{
  "model": "image classifier",
  "dataset": "capsule endoscopy frames (Kvasir-Capsule)",
  "train_examples": 42238,
  "image_size": 32,
  "crop_scale_min": 0.7,
  "horizontal_flip": true,
  "rotation_deg": 10,
  "targets": ["finding"],
  "num_classes": 11,
  "arch": "convnext",
  "isotropic": false,
  "norm": "layernorm",
  "hidden_act": "gelu",
  "mlp_ratio": 3,
  "inner_norm": false,
  "moe": "top_k",
  "num_experts": 4,
  "moe_every": 2,
  "expert_mlp_ratio": 0.5,
  "experts_per_token": 1,
  "shared_expert": false,
  "patch_size": [2, 2],
  "depths": [2, 5, 2],
  "widths": [80, 160, 320],
  "kernel_size": 7,
  "label_smoothing": 0.1,
  "loss": "cross_entropy",
  "residual_init": "none",
  "optimizer": "adamw",
  "learning_rate": 0.0009,
  "beta1": 0.9,
  "beta2": 0.99,
  "eps": 1e-06,
  "gradient_noise": 0.3,
  "max_steps": 12300,
  "batch_size": 512,
  "epochs": 149.1,
  "lr_schedule": "wsd",
  "decay_fraction": 0.4,
  "final_lr_fraction": 0.05,
  "warmup_steps": 1230,
  "weight_decay": 0.2
}
Rows from block 6 of a small image classifier, named by matrix and row number. Rows with one number belong to one neuron. Each number is 500 + 50 x the weight over its row's rms, rounded and kept within 0 to 999. All counts start at 0. Numbers have three digits each.
Before each neuron's rows are labels from the 100 images, of 14848, where the neuron reaches its highest value: "strongest on" is what is common among them. Only what is clearly more common there than usual is listed. The data: capsule endoscopy frames (Kvasir-Capsule). In brackets: how many of the 100.
# fc1: MLP up (model.blocks.6.mlp.fc1.weight, 480x160), inputs 80-119
# fc2: MLP down (model.blocks.6.mlp.fc2.weight, 160x480, transposed), outputs 80-119

strongest on: finding: ulcer (26)
fc1.57:454437543473482495439551541474492545485577540556424534580554493587465461522540458524475496412460517526500433504509563471
fc2.57:533534550552491461437394495451570426474496544437527580634520523445442460605476571435528460395454485542509536451526545528

strongest on: finding: ulcer (29)
fc1.451:484574418568393494501493613504515546556464488509457444544490455500471419541495519501508608482412488513498549463481510549
fc2.451:488465560474542444564503504476430474508481433503527506542519521516484523458532483501508476555439423587490455455535483406

strongest on: finding: reduced mucosal view (26)
fc1.118:401470578521437509493462550499537397394526506507491447585540492478404454433496456512467610505498420446543543571468515529
fc2.118:503493468499519422518551452598421528521574471510510462481472418563540518610400517438509567554493519559468486511524390499

strongest on: finding: ileocecal valve (33)
fc1.453:359461554542516500505450491516563535475504487455430503461500512409394445529396481540454464474438514529408464516458499445
fc2.453:576522491410524468513517531572447530584562487539528520418572386539458445450534503496580426415428511468510525507524481501

strongest on: finding: pylorus (34)
fc1.136:490468424495510444468505502559567499545510431488448525471421417525417490573406504594444442455567528579491495577484572383
fc2.136:562523589440528507495475456344544508517530401494505473547468445604508507501549482442484556531424439565437526494497426520

strongest on: finding: reduced mucosal view (56)
fc1.343:514498562550497498513397475384555441476465390493474541476534553500482541505459469533472545498461460445448515537488460515
fc2.343:385476546448464578619494523578495479482475478458492485486455618567461567512484439579513553501370492557504557546527543544

strongest on: finding: ileocecal valve (35)
fc1.133:551518499488540499381431433493531533428478449429521397494443418459495488515532501524464492505455571495486488488537499489
fc2.133:539534462492542469546456516485464508518474607434493464414500494545483465552566559565591542491472562490492605594557478533

strongest on: finding: angiectasia (35)
fc1.284:534607546536444475446435497497517488506512458528488457421493510493458584494528543467415401503470492608569467477531434448
fc2.284:524553587518471409421473467475604513423493529497524470569542477518486488645470547536444417455474488426519501504550468550

strongest on: finding: ileocecal valve (28)
fc1.360:521499573536478518477541489516579533549439553581455445374433540495448507497463485442465550477477477433403544461348552599
fc2.360:435463462523582514623477549542516511487495573423492503434408534493437511492486473474541563481465557510430554478487461462

strongest on: finding: ileocecal valve (36)
fc1.321:477537530510463413474432501509514424508503503506471537575499441443542500499484533458492484443516476530521457541445548436
fc2.321:546520498527528511491428491480508547522471468520486457509423519434527502515425604431446548488567507518434523408474478546

strongest on: finding: ileocecal valve (43)
fc1.281:515451513514552473495516530504466509440490448493587484535495579484507415598518455473464458527547437524445497406526433487
fc2.281:551553487500496476544589580469464513541529513537476382542479537488493479535507511516488492557425560544468371492444425477

strongest on: finding: pylorus (59)
fc1.72:496544360505588436477473412477525517534460406565559513470524488412476583548442495481487513537528515538451492542530490490
fc2.72:537526478479437487452425443480568483470512501439511450508497536507560516513386459562530529513539659397441490482493512427

strongest on: finding: pylorus (25)
fc1.265:440548476490557457469517522568448469485494441522474531481476528454497465496401501485493550451579404658426437512576466365
fc2.265:506470567492450535447501520556555475499513444476482489485548452542528450559493519615570442500525505538528501511564535517

strongest on: finding: angiectasia (29)
fc1.323:569562488549520439435559528446521500556584462599473504482583542471433523438517523519473493374511499521510505386416582532
fc2.323:460469572542529494602496455507561440462419491553437430478538455524513492440541440456569508510454589507526511490553520511

strongest on: finding: pylorus (43)
fc1.386:538403469458497473436618388488573435526564475490517521519532484439473408475529563632549459526468424562461522538448514558
fc2.386:481456446548558558462494529465461497491541406535483541548468566453566518466603449485452521593514511486518537515473408419

strongest on: finding: reduced mucosal view (37)
fc1.124:487488538527524541465436560470515490472514585539474566600420487519500493549492512526438541503510441437422503492528534485
fc2.124:510482460478513493443486405533502509517566462563448537490517481478622503533541480432520521453483471460414518522528491523

strongest on: finding: pylorus (74)
fc1.285:481472409453645502485449436430589567507467471535490450449507534496453498486432544518414496543505494502532570526541496468
fc2.285:467504540530465392543463448524542548531486491606527463626536339484513456529399473445535503474549524552515446429461514517

strongest on: finding: angiectasia (46)
fc1.382:489506499503578438439593526518529522462485531463412427523523455487522496542440364549506519507456480534506498594441617470
fc2.382:518609564548489480438422436464499542566566470565505501544594466492496475546530546491567367498499452404501494431505511508

strongest on: finding: reduced mucosal view (44)
fc1.460:480387551446455508482478522478456506576477467553502591476464527553519515529501494518457433478591548476530517526501446491
fc2.460:498499439532450490512457545455493499524562413471519429505419426420509634519502458456548495601547559570475448527535558503

strongest on: finding: blood fresh (37)
fc1.329:533491526474595478458508469547502546490652495476527392495544501554414519488418532499439548585495501543429494472495474601
fc2.329:530499533558443423408447473457573504505584470506509468408505469390503499552456481459546569489513492534481424454574499554

strongest on: finding: reduced mucosal view (34)
fc1.83:442465422479510506520519440559504413540584528518539447517541502527515539593420446465489544443511448403434482392573521521
fc2.83:468443503520500507556481502569606450431476557539427513483570529515503473477489557449524528457521454534480515500460569436

strongest on: finding: ileocecal valve (28)
fc1.189:412528516392530518510580429538540485476601473429524511486563567414403451414492384417515519528523560571477564510476484494
fc2.189:515593493502489440431472525507475521520481479523467500514519466500584402566508464579537443492415611548547500451481494540

strongest on: finding: reduced mucosal view (37)
fc1.391:541543505435509535429513475571541487476547477462527534555474460543496535428543569498459479479458406418446468493509461545
fc2.391:481497367525531537537558463543573595518534466549509538465522493495575537433432500472538421465637510523468530642498572473

strongest on: finding: ileocecal valve (39)
fc1.439:504516527422549523455446493426529459488495408513556457470475515442484488473420508447545455486531556491474449558556531496
fc2.439:471453479471445475481470475540453552563486475560434500481493473515521407526571459509610497473459514505583384503512452461

strongest on: finding: pylorus (36)
fc1.397:564515404494507516389595431545536482474489547575405530418566537445533421481521511541499423524571518515463477558574554513
fc2.397:496507515549432486457483492429394498574521534411547482486519570553570517477518532557473448568501574514512498507526506391

strongest on: finding: reduced mucosal view (32)
fc1.18:586484461471535474456492606509497536477564499427479452566511531519544603508539438465478519502370518496444544501496590429
fc2.18:575473492543452406464421555431377504554457468585499564477498466492413484532473560514516528478492514481577436438416537502

strongest on: finding: ulcer (30)
fc1.138:496451365484491544461600516464563473511588374534439491507471542546491607566486447482445465501576547524485457458528505566
fc2.138:569442448532515554560422472542465409456592544496562547571473523538500579507503470541448560503491454505461524574588455494

strongest on: finding: pylorus (44)
fc1.190:563432351486629421450518526440510530542566405559526459583542480443471460535509478486448425584482555444517500537520472470
fc2.190:535496555441328535463483475395482466443564550503541509496455520534536474534542486569597514399548517566597507474449537527

strongest on: finding: reduced mucosal view (29)
fc1.12:415549462527551436502575555518538436496433570460575540486496424550481536396573504505408551425473575508382482487423460499
fc2.12:539498444498485530545440435481575534545529483476440514497532526530537446527433440460484490459475511650493523586567577525

strongest on: finding: reduced mucosal view (39)
fc1.409:505549493490523480496539469555573465458551496426510578403532581440462552511476483463510485446534453457516498531550523478
fc2.409:551384449526459535512525484496454493553512484496517469505477561493533535564464506452552495554565520472492454507550497470

strongest on: finding: pylorus (27)
fc1.75:458484496508472496466580413506495523504536499507589456493530524587568583451422417456459537485600506555444519543538515522
fc2.75:460464507553456404485496557416458507513502457570558524519469443405520453507469551485536459480599516576525427431576417435

strongest on: finding: ileocecal valve (38)
fc1.326:509498596530535430525461459483500461436485498530509495567550551638511405482480440472423495608602532476494524467483606535
fc2.326:538499525549469498416534540623535523535491460604458520586485480502560549589548536465498577552460460559587450496490507471

strongest on: finding: reduced mucosal view (37)
fc1.467:497526440490555511559546494535578523496426528540458539521474514533478542496511533447366532505542507408522424543504436497
fc2.467:473465551471512574602509486479503434455506419462469521421523475424479510558522497552496415470512481512550510510450554516

strongest on: finding: ileocecal valve (28)
fc1.260:504538491533478527471443497479526594505511446538530542418474510507501425549460572573470554553514441460490425428450419575
fc2.260:541478509557508468463452511399525396532448457444487516489476490428538473482444495548487497503514387456515509488472629456

strongest on: finding: ileocecal valve (59)
fc1.34:473582390532500509400549504488622639531489524415514481561426569526517535442525546511443527499470438388532550539574491406
fc2.34:520462454508406497425497500496469467551505415526506553575517593527491471562383514459376461494497485471507476491422492493

strongest on: finding: reduced mucosal view (29)
fc1.370:480484388454486503407490428512513513458494521466437524461596510556533534523574497446410450640431546386431554434476490551
fc2.370:634500439469517478480443496543557448583515434515552507491431578492478551465420544456444571552509469458504447455446482419

strongest on: finding: pylorus (28)
fc1.242:521500407443613497529563466459431504533562457403508472505574493499493460533497513438498495465458446457491506483569501495
fc2.242:544545479459421531550450477485541484428372516532493454466543502407434503472538502597486481573523596487498447447477455454