{
  "train_examples": 42238,
  "rotation_deg": 10,
  "arch": "convnext",
  "activation": "gelu",
  "mlp_ratio": 3,
  "experts_per_token": 1,
  "residual_init": "none",
  "optimizer": "adamw",
  "epochs": 149.1,
  "final_lr_fraction": 0.05
}
Rows from block 2 of a small image classifier, named by matrix and row number. Rows with one number belong to one neuron. Each number is 200 + 40 x the weight over its row's rms, rounded and kept within 0 to 999. All counts start at 0.
After each neuron's rows are labels from the 100 images, of 14848, where the neuron reaches its highest value: "strongest on" is what is common among them. Only what is clearly more common there than usual is listed. The data: capsule endoscopy frames (Kvasir-Capsule).
# fc1: MLP up (model.blocks.2.mlp.fc1.weight, 480x160), inputs 80-159
# fc2: MLP down (model.blocks.2.mlp.fc2.weight, 160x480, transposed), outputs 80-159

fc1.314,187,215,159,152,137,231,183,201,176,162,180,247,179,98,235,198,225,227,230,209,207,206,148,240,278,268,165,206,149,192,216,257,176,191,237,147,225,203,209,199,238,196,189,258,296,231,220,193,177,127,259,257,210,86,205,207,142,175,222,221,155,234,211,233,200,153,231,147,190,163,210,207,209,269,251,125,135,204,221,241
fc2.314,123,213,158,296,184,192,180,193,187,172,242,119,261,247,201,185,234,173,227,203,283,174,217,219,251,176,327,197,188,245,206,215,213,211,194,168,145,201,211,195,237,204,204,203,226,218,133,144,201,235,134,136,195,211,218,250,198,225,236,242,194,236,132,144,213,133,226,234,241,200,216,273,217,238,173,263,210,197,175,192
strongest on: finding: blood fresh

fc1.411,128,195,309,170,142,149,185,225,168,189,218,155,244,249,211,215,167,196,190,267,215,210,213,224,244,187,253,187,202,202,212,116,223,219,210,179,243,173,211,203,244,162,167,185,259,135,179,154,183,190,164,207,183,219,160,229,173,179,217,168,222,224,159,256,156,175,181,162,256,208,203,125,197,185,281,218,188,206,220,245
fc2.411,256,203,205,210,183,172,173,170,111,249,173,217,177,252,217,172,209,160,218,187,191,245,196,169,161,203,165,134,203,192,186,235,187,273,135,206,166,217,211,137,236,187,218,226,194,180,178,204,236,167,130,182,163,219,178,175,259,235,204,259,179,192,254,188,93,190,205,222,199,139,198,172,172,215,167,223,216,186,177,297
strongest on: finding: angiectasia

fc1.426,228,253,193,141,166,242,185,165,183,239,252,172,202,208,210,210,216,156,199,181,158,170,218,187,250,161,109,281,213,159,268,176,236,128,184,153,275,119,228,182,230,187,144,236,133,167,234,267,225,227,177,170,174,185,208,216,174,140,236,200,211,231,131,232,197,161,287,192,211,187,233,199,246,147,236,191,188,171,146,221
fc2.426,193,110,233,127,182,206,250,135,228,227,197,97,124,145,226,193,201,225,241,199,171,167,153,231,203,189,268,220,210,202,159,200,134,180,163,176,118,281,230,211,205,187,268,248,193,233,284,263,182,161,191,151,257,253,183,244,206,142,148,179,183,167,255,238,209,186,203,170,146,104,320,156,151,206,166,248,255,175,163,222
strongest on: finding: pylorus

fc1.459,164,228,132,183,172,220,175,178,145,274,205,186,128,184,234,167,224,197,223,188,143,252,174,277,193,127,235,167,257,171,241,182,216,184,193,127,264,143,215,169,261,218,207,198,206,246,223,221,218,126,240,223,223,183,120,259,270,158,178,196,268,232,157,150,169,167,196,190,178,182,151,246,230,255,164,198,170,193,146,169
fc2.459,222,150,181,241,142,162,166,276,247,196,183,266,203,215,194,176,226,162,188,225,148,251,241,248,135,168,183,190,186,151,199,203,161,227,256,173,192,186,201,203,194,195,202,185,209,102,223,183,193,234,250,252,190,168,271,227,143,206,211,218,151,217,128,220,158,224,130,190,249,289,204,197,198,203,150,193,166,223,206,153
strongest on: finding: reduced mucosal view

fc1.430,290,205,93,192,219,199,201,182,234,197,294,181,121,245,224,214,263,193,241,176,211,216,250,243,184,223,187,211,259,187,204,115,97,160,203,166,149,282,146,225,195,178,201,162,255,198,248,258,208,122,153,205,206,175,163,196,183,117,152,193,169,216,264,209,226,186,183,229,196,226,239,142,197,163,220,242,187,195,248,165
fc2.430,208,185,238,218,217,245,179,179,225,234,203,224,247,196,280,157,194,171,243,191,119,171,188,209,188,218,150,212,222,260,117,190,206,260,219,173,210,182,180,166,139,265,173,165,160,215,120,200,278,273,230,177,180,214,222,248,214,239,293,175,183,164,227,166,224,235,157,159,184,212,159,160,250,200,121,233,115,267,259,165
strongest on: finding: reduced mucosal view

fc1.117,231,233,211,105,160,186,265,203,173,231,162,240,206,236,140,215,238,196,210,174,141,213,238,139,195,220,272,301,240,159,169,179,210,156,157,249,261,201,182,213,201,196,152,214,202,153,203,211,211,246,204,268,203,199,207,221,155,139,234,296,142,237,209,186,184,115,236,193,214,197,184,147,191,192,166,212,142,108,172,196
fc2.117,245,251,230,182,217,271,237,202,160,194,254,161,231,290,231,133,284,212,254,182,189,186,197,190,97,180,215,173,230,200,210,271,209,197,197,152,138,149,214,213,234,239,169,237,211,162,119,124,241,238,169,253,232,301,281,222,211,248,212,200,217,246,225,186,236,246,194,227,175,153,196,201,238,199,256,180,153,199,190,241
strongest on: finding: lymphangiectasia

fc1.145,243,279,272,209,197,231,223,181,238,158,248,181,193,199,220,179,163,210,182,153,231,174,277,242,181,191,237,176,165,224,219,188,179,200,158,189,187,197,166,199,210,173,263,157,311,217,216,226,299,146,161,246,229,170,222,219,177,150,151,218,177,252,205,237,145,235,209,240,151,257,179,130,160,183,330,185,199,221,256,258
fc2.145,185,161,187,243,255,280,337,244,198,205,227,133,191,177,231,175,171,180,176,196,248,198,239,171,263,155,160,223,153,188,163,211,170,210,207,184,170,232,230,191,144,225,217,191,160,216,185,219,234,243,214,163,212,220,150,193,250,226,225,162,178,201,217,188,213,224,169,205,194,123,192,173,202,149,169,196,162,165,202,279
strongest on: finding: reduced mucosal view

fc1.144,171,206,169,147,162,214,197,171,215,194,244,214,194,220,205,204,199,167,233,140,223,247,224,279,197,217,183,200,271,262,142,231,158,265,275,174,177,163,143,191,208,245,202,248,273,186,255,178,229,196,238,135,200,237,173,207,182,195,112,258,242,172,168,209,220,226,209,190,163,129,205,179,225,199,223,164,276,179,205,242
fc2.144,155,189,176,199,228,273,171,216,255,201,237,194,207,144,163,209,152,311,176,193,199,209,242,179,198,177,154,252,227,192,172,225,220,213,278,225,213,195,195,233,156,262,215,187,189,221,250,213,213,173,200,247,170,220,199,239,238,209,231,250,205,153,161,180,165,131,201,169,264,203,169,156,89,246,171,266,195,167,211,185
strongest on: finding: ileocecal valve

fc1.31,207,266,141,215,224,249,267,166,270,165,220,258,209,118,191,229,204,172,143,190,213,221,221,226,237,225,235,175,200,209,215,150,204,207,246,168,130,201,163,197,208,128,138,234,224,288,219,183,211,143,250,229,277,66,208,178,158,213,162,129,186,215,237,182,180,218,202,168,259,174,188,159,217,214,191,201,122,139,274,189
fc2.31,206,188,163,265,145,171,218,179,166,221,202,165,200,217,200,211,222,285,157,231,197,238,208,194,217,202,240,219,190,168,217,156,198,186,204,144,188,298,227,283,170,194,142,235,227,264,175,248,258,272,226,154,252,191,227,211,188,229,151,220,214,149,164,153,217,198,241,185,155,226,272,170,242,230,213,187,216,224,228,197
strongest on: finding: ulcer

fc1.266,210,211,247,193,143,213,247,219,234,195,247,234,190,262,190,152,251,158,183,210,176,226,185,236,170,199,240,239,239,151,213,199,211,273,153,174,215,134,188,205,260,113,108,227,165,153,246,116,210,243,231,137,161,138,224,172,220,196,194,248,232,209,146,213,197,185,213,202,148,168,194,134,294,162,250,155,180,196,185,196
fc2.266,154,225,203,174,176,189,181,250,206,179,181,204,171,276,165,298,207,212,87,221,205,224,168,190,232,186,119,211,277,196,248,197,215,203,172,146,209,233,185,229,165,211,174,231,174,180,228,109,204,186,188,208,217,192,239,147,210,165,190,280,149,131,215,235,120,181,244,272,181,240,232,265,193,256,250,168,198,187,217,213
strongest on: finding: ulcer

fc1.116,153,242,241,199,131,210,186,146,214,201,232,239,240,255,233,180,236,288,180,283,92,184,175,255,185,193,212,209,247,240,261,250,138,157,231,170,199,228,200,272,229,227,174,205,236,193,214,200,230,199,212,145,218,185,195,156,206,188,203,270,149,205,163,187,187,270,174,188,201,178,236,268,217,133,177,196,185,169,181,145
fc2.116,218,174,51,195,195,196,182,119,241,227,225,236,255,215,207,170,284,272,192,148,153,256,191,260,247,209,235,227,201,128,185,161,183,144,209,197,174,188,232,296,203,193,207,224,200,215,232,162,252,237,260,215,154,193,189,188,260,224,190,211,219,210,218,190,186,213,204,174,178,209,162,209,153,201,231,253,157,230,138,211
strongest on: finding: blood fresh

fc1.200,275,201,255,181,237,222,220,202,129,162,266,157,182,234,273,198,167,154,171,210,206,269,163,199,224,251,136,210,269,199,269,233,249,218,219,227,170,205,161,150,161,205,171,203,192,225,227,268,224,190,243,187,102,194,251,242,115,207,172,187,139,204,245,225,197,192,189,222,197,192,229,121,204,175,157,274,180,234,220,168
fc2.200,141,200,164,210,186,163,195,180,171,135,223,255,150,225,265,262,203,225,189,167,217,191,163,115,146,131,190,214,186,135,248,228,240,237,226,175,219,182,197,178,159,232,164,182,231,198,139,182,221,178,182,198,177,133,206,142,225,240,195,151,232,256,240,221,240,137,220,197,241,226,263,191,136,185,184,98,180,172,143,186
strongest on: finding: reduced mucosal view

fc1.391,259,173,162,128,207,218,210,194,216,136,210,158,212,179,187,161,207,237,187,146,189,174,254,198,236,183,223,173,195,271,161,198,163,292,213,225,230,266,147,152,227,222,201,206,219,214,280,219,230,190,205,178,130,156,188,208,155,182,167,205,210,140,189,214,177,196,194,177,175,189,230,161,207,177,261,131,145,174,185,232
fc2.391,229,190,265,231,204,260,189,205,242,172,216,154,198,218,173,214,205,231,213,234,179,173,191,177,166,161,206,158,235,179,209,195,196,166,128,228,206,208,170,150,266,222,229,101,242,186,230,97,228,199,254,202,193,170,186,188,223,155,199,193,234,182,242,316,86,184,159,172,218,144,144,183,217,175,266,222,186,125,283,191
strongest on: finding: angiectasia

fc1.219,145,147,225,158,188,197,176,255,132,156,214,155,218,235,233,227,184,114,220,159,195,251,193,244,143,197,194,209,191,208,227,152,212,130,106,221,142,112,127,230,310,272,217,170,223,179,214,233,253,118,208,155,254,227,220,207,193,178,144,194,226,175,171,132,158,258,207,116,238,221,200,247,150,163,196,256,164,208,240,152
fc2.219,142,176,234,150,261,185,243,221,225,170,165,208,255,220,222,222,223,221,249,259,170,173,271,139,272,159,243,144,199,192,227,180,277,125,270,204,213,166,110,213,233,166,217,134,207,146,196,281,219,275,159,191,212,203,181,225,195,206,187,211,167,242,237,204,213,223,186,183,267,177,229,261,137,162,199,219,308,144,221,223
strongest on: finding: angiectasia

fc1.43,163,191,136,153,156,217,189,197,184,162,254,242,194,246,172,277,140,125,216,165,225,256,191,231,181,202,216,211,246,237,245,207,193,206,206,160,146,190,238,245,144,238,182,245,224,181,269,176,265,149,216,211,283,220,176,273,154,176,192,190,112,153,221,211,172,205,180,183,277,288,237,194,184,194,153,281,178,218,175,175
fc2.43,238,164,222,203,213,228,91,158,288,182,198,220,222,149,195,224,156,205,269,143,227,258,170,179,293,169,217,165,234,135,239,126,193,214,204,179,255,267,222,150,260,219,150,174,192,172,213,206,220,210,191,147,205,243,211,196,226,168,201,113,190,255,219,103,208,147,240,182,132,187,159,213,215,259,172,185,199,256,237,208
strongest on: finding: ulcer

fc1.76,211,285,154,186,178,173,276,131,173,213,261,197,176,195,179,159,229,167,190,243,201,224,176,219,193,265,257,282,226,216,177,146,259,168,254,117,253,211,229,235,177,213,216,230,222,245,148,207,201,209,171,242,96,195,141,221,157,221,236,184,232,209,259,153,189,257,229,196,147,160,183,179,250,208,148,180,215,176,227,235
fc2.76,193,202,264,206,222,248,287,180,202,148,195,211,237,217,203,182,200,208,277,128,170,116,138,159,197,244,198,203,210,187,221,186,306,198,169,162,219,181,192,217,190,240,226,216,219,191,144,140,186,188,210,162,219,191,126,191,165,135,140,209,199,203,200,171,231,232,171,282,261,193,190,241,241,233,258,124,203,223,142,179
strongest on: finding: reduced mucosal view

fc1.454,221,194,159,193,101,218,359,189,199,117,212,189,191,263,190,177,210,191,203,187,170,182,237,193,163,162,224,235,197,230,216,150,215,184,161,175,182,190,226,195,247,171,188,242,247,195,106,154,170,173,120,210,240,194,213,146,82,262,207,174,228,222,224,227,193,217,225,166,235,220,266,228,185,195,236,185,130,211,146,222
fc2.454,205,301,204,233,140,136,229,189,200,164,205,122,179,212,222,275,175,181,127,159,169,168,160,122,211,265,178,247,186,181,158,190,222,229,234,218,191,225,192,208,160,199,183,253,189,219,203,210,189,193,207,184,273,198,158,221,187,157,231,212,223,174,198,225,212,245,206,189,259,207,194,278,230,165,228,151,205,87,151,223
strongest on: finding: pylorus

fc1.194,129,237,221,174,191,267,217,250,220,172,249,222,174,267,216,240,198,93,200,155,190,202,206,232,177,218,279,246,226,164,177,200,266,263,231,199,206,166,200,225,172,227,140,188,271,180,237,270,252,151,176,103,253,176,159,199,189,210,196,249,222,207,164,202,193,140,258,267,254,262,137,190,254,158,183,152,249,206,258,131
fc2.194,170,236,216,223,173,231,221,219,209,181,120,209,163,229,170,260,172,171,192,193,244,227,138,176,190,171,193,252,233,186,166,176,220,192,177,169,264,211,251,225,214,222,153,226,217,206,261,262,220,286,162,198,190,187,202,209,153,220,246,138,147,152,246,189,120,231,136,203,250,178,185,195,254,237,192,130,205,197,167,149
strongest on: finding: ulcer

fc1.367,225,208,196,214,168,185,173,227,157,158,231,231,205,171,187,213,188,170,217,184,229,164,209,128,201,163,194,164,218,240,258,192,291,115,124,225,85,172,118,219,230,192,216,213,178,228,96,188,206,191,201,182,233,277,220,225,220,189,229,224,163,189,242,257,163,186,249,113,214,235,215,184,180,235,283,191,141,196,264,188
fc2.367,150,125,233,216,210,220,131,210,258,166,148,243,212,185,183,248,122,185,159,123,258,160,241,172,193,206,217,253,265,201,202,175,179,250,204,252,260,180,132,155,172,162,103,178,156,161,257,193,176,159,246,218,164,218,205,188,148,101,172,206,150,230,231,176,210,210,248,195,233,142,215,230,167,192,201,232,246,223,259,235
strongest on: finding: ulcer; finding: ileocecal valve

fc1.226,117,226,209,226,189,158,141,172,244,209,234,265,210,171,214,202,213,191,274,218,274,180,174,243,221,280,245,243,266,211,171,187,173,184,256,201,183,215,236,204,243,178,161,171,238,248,177,196,288,109,218,187,241,182,189,245,198,232,180,193,173,134,223,162,159,235,214,152,168,166,279,240,211,151,212,231,251,171,229,238
fc2.226,153,254,182,207,179,177,157,154,178,184,184,161,191,204,253,290,247,189,165,178,222,193,179,235,225,241,209,189,258,158,216,237,231,169,176,198,249,126,203,238,277,272,310,165,126,261,238,167,158,251,205,163,214,176,201,166,257,211,167,203,255,204,175,219,256,205,173,190,271,192,269,194,267,205,217,252,225,225,215,133
strongest on: finding: angiectasia

fc1.361,146,156,116,224,225,174,193,185,166,213,230,191,190,190,179,232,245,215,198,230,247,163,187,195,219,206,220,196,203,180,186,168,222,198,191,182,175,181,191,210,254,169,155,258,189,178,234,147,187,224,185,142,123,221,162,177,182,198,133,197,173,225,216,235,186,200,239,156,241,158,250,128,218,146,218,273,196,140,276,212
fc2.361,196,260,204,169,176,186,184,107,233,294,261,246,174,261,225,180,181,183,169,187,199,140,261,198,210,294,158,166,216,168,186,168,217,211,159,225,176,188,130,204,160,226,196,167,240,235,129,220,183,195,232,222,220,267,209,145,215,270,219,214,207,220,207,191,265,229,297,170,211,187,165,211,205,198,257,187,179,200,229,180
strongest on: finding: ulcer

fc1.435,164,201,196,166,211,206,220,186,195,188,157,140,153,191,236,171,221,261,244,170,164,178,255,144,237,223,223,217,224,211,262,241,182,276,210,196,195,214,147,215,170,236,71,225,157,283,145,187,184,150,150,274,187,263,204,177,212,185,226,254,202,141,223,194,74,183,177,251,231,174,232,217,219,187,205,242,156,180,276,110
fc2.435,244,247,205,167,239,255,260,235,217,268,249,220,148,148,214,173,202,216,215,244,211,137,148,231,236,213,217,208,163,243,178,164,150,182,209,179,197,153,172,141,271,191,139,153,288,218,189,218,204,238,168,216,149,216,149,210,178,233,207,212,175,93,182,204,174,170,180,183,164,192,157,152,184,187,145,250,187,240,205,240
strongest on: finding: blood fresh

fc1.141,233,289,217,201,235,138,213,188,213,208,225,158,202,186,220,212,213,242,166,208,193,250,86,202,131,196,196,212,201,203,265,212,222,227,162,173,209,191,156,172,154,158,181,112,274,191,212,207,230,202,191,218,141,265,205,264,224,132,169,290,140,225,203,212,290,175,221,164,259,227,272,230,203,159,230,210,240,204,220,204
fc2.141,182,233,239,278,188,179,193,241,162,225,166,189,215,195,195,152,300,196,228,212,164,200,134,194,168,170,209,234,178,194,201,235,186,135,165,135,186,196,210,221,221,213,250,196,201,274,245,290,170,213,179,190,209,182,187,178,159,183,242,234,226,161,182,278,179,241,204,256,150,231,189,183,263,137,239,220,197,195,233,199
strongest on: finding: angiectasia

fc1.406,257,232,206,215,140,192,297,267,246,179,227,277,205,280,211,189,218,253,200,170,146,146,184,161,237,292,169,264,190,242,238,262,178,281,169,223,199,207,212,200,187,264,146,256,266,170,200,199,194,171,229,218,183,175,165,178,178,231,168,249,172,134,199,242,146,186,187,271,212,152,196,307,208,201,175,247,181,174,213,186
fc2.406,172,132,120,128,256,173,177,126,214,264,130,205,240,165,225,208,229,173,148,120,151,253,189,188,182,192,126,183,221,154,220,132,123,221,223,226,201,167,185,279,221,185,248,194,255,224,224,199,214,225,187,245,149,212,204,248,200,187,236,186,160,214,183,225,125,184,159,244,212,195,206,202,177,231,210,241,93,285,192,199
strongest on: finding: blood fresh

fc1.202,138,213,206,226,204,164,160,176,217,186,263,124,184,144,184,181,258,142,190,231,227,144,149,234,193,187,190,181,208,173,305,145,193,234,200,228,134,205,201,175,175,177,174,270,192,141,127,225,221,188,178,179,198,199,201,231,229,163,216,152,142,126,241,266,208,186,206,211,235,94,213,261,276,247,200,172,222,161,212,187
fc2.202,214,210,174,118,200,140,138,231,256,255,223,214,221,155,200,162,222,215,237,231,263,218,244,152,88,203,177,213,214,154,225,77,254,250,232,197,236,194,228,156,228,213,198,161,258,199,105,257,277,236,174,203,178,196,169,199,128,235,190,191,198,216,183,227,187,179,215,175,263,217,199,238,263,222,192,171,145,245,151,120
strongest on: finding: reduced mucosal view

fc1.220,153,210,156,206,201,209,243,224,159,262,189,247,155,154,189,158,221,168,198,233,173,289,223,238,225,155,208,199,199,224,148,139,223,134,234,214,148,285,147,216,222,173,220,231,208,279,188,189,203,179,206,253,213,144,195,302,159,203,207,170,223,145,249,275,188,214,209,199,185,155,258,152,246,232,218,228,196,129,287,212
fc2.220,248,212,158,200,105,188,165,199,202,167,186,266,133,189,197,166,155,215,212,198,225,186,191,184,138,212,133,225,176,245,204,153,224,131,221,165,155,217,225,202,225,191,239,114,274,224,197,206,230,154,219,178,182,168,250,259,228,203,136,142,218,198,202,128,184,229,261,230,148,197,184,201,250,191,136,218,185,163,212,225
strongest on: finding: ileocecal valve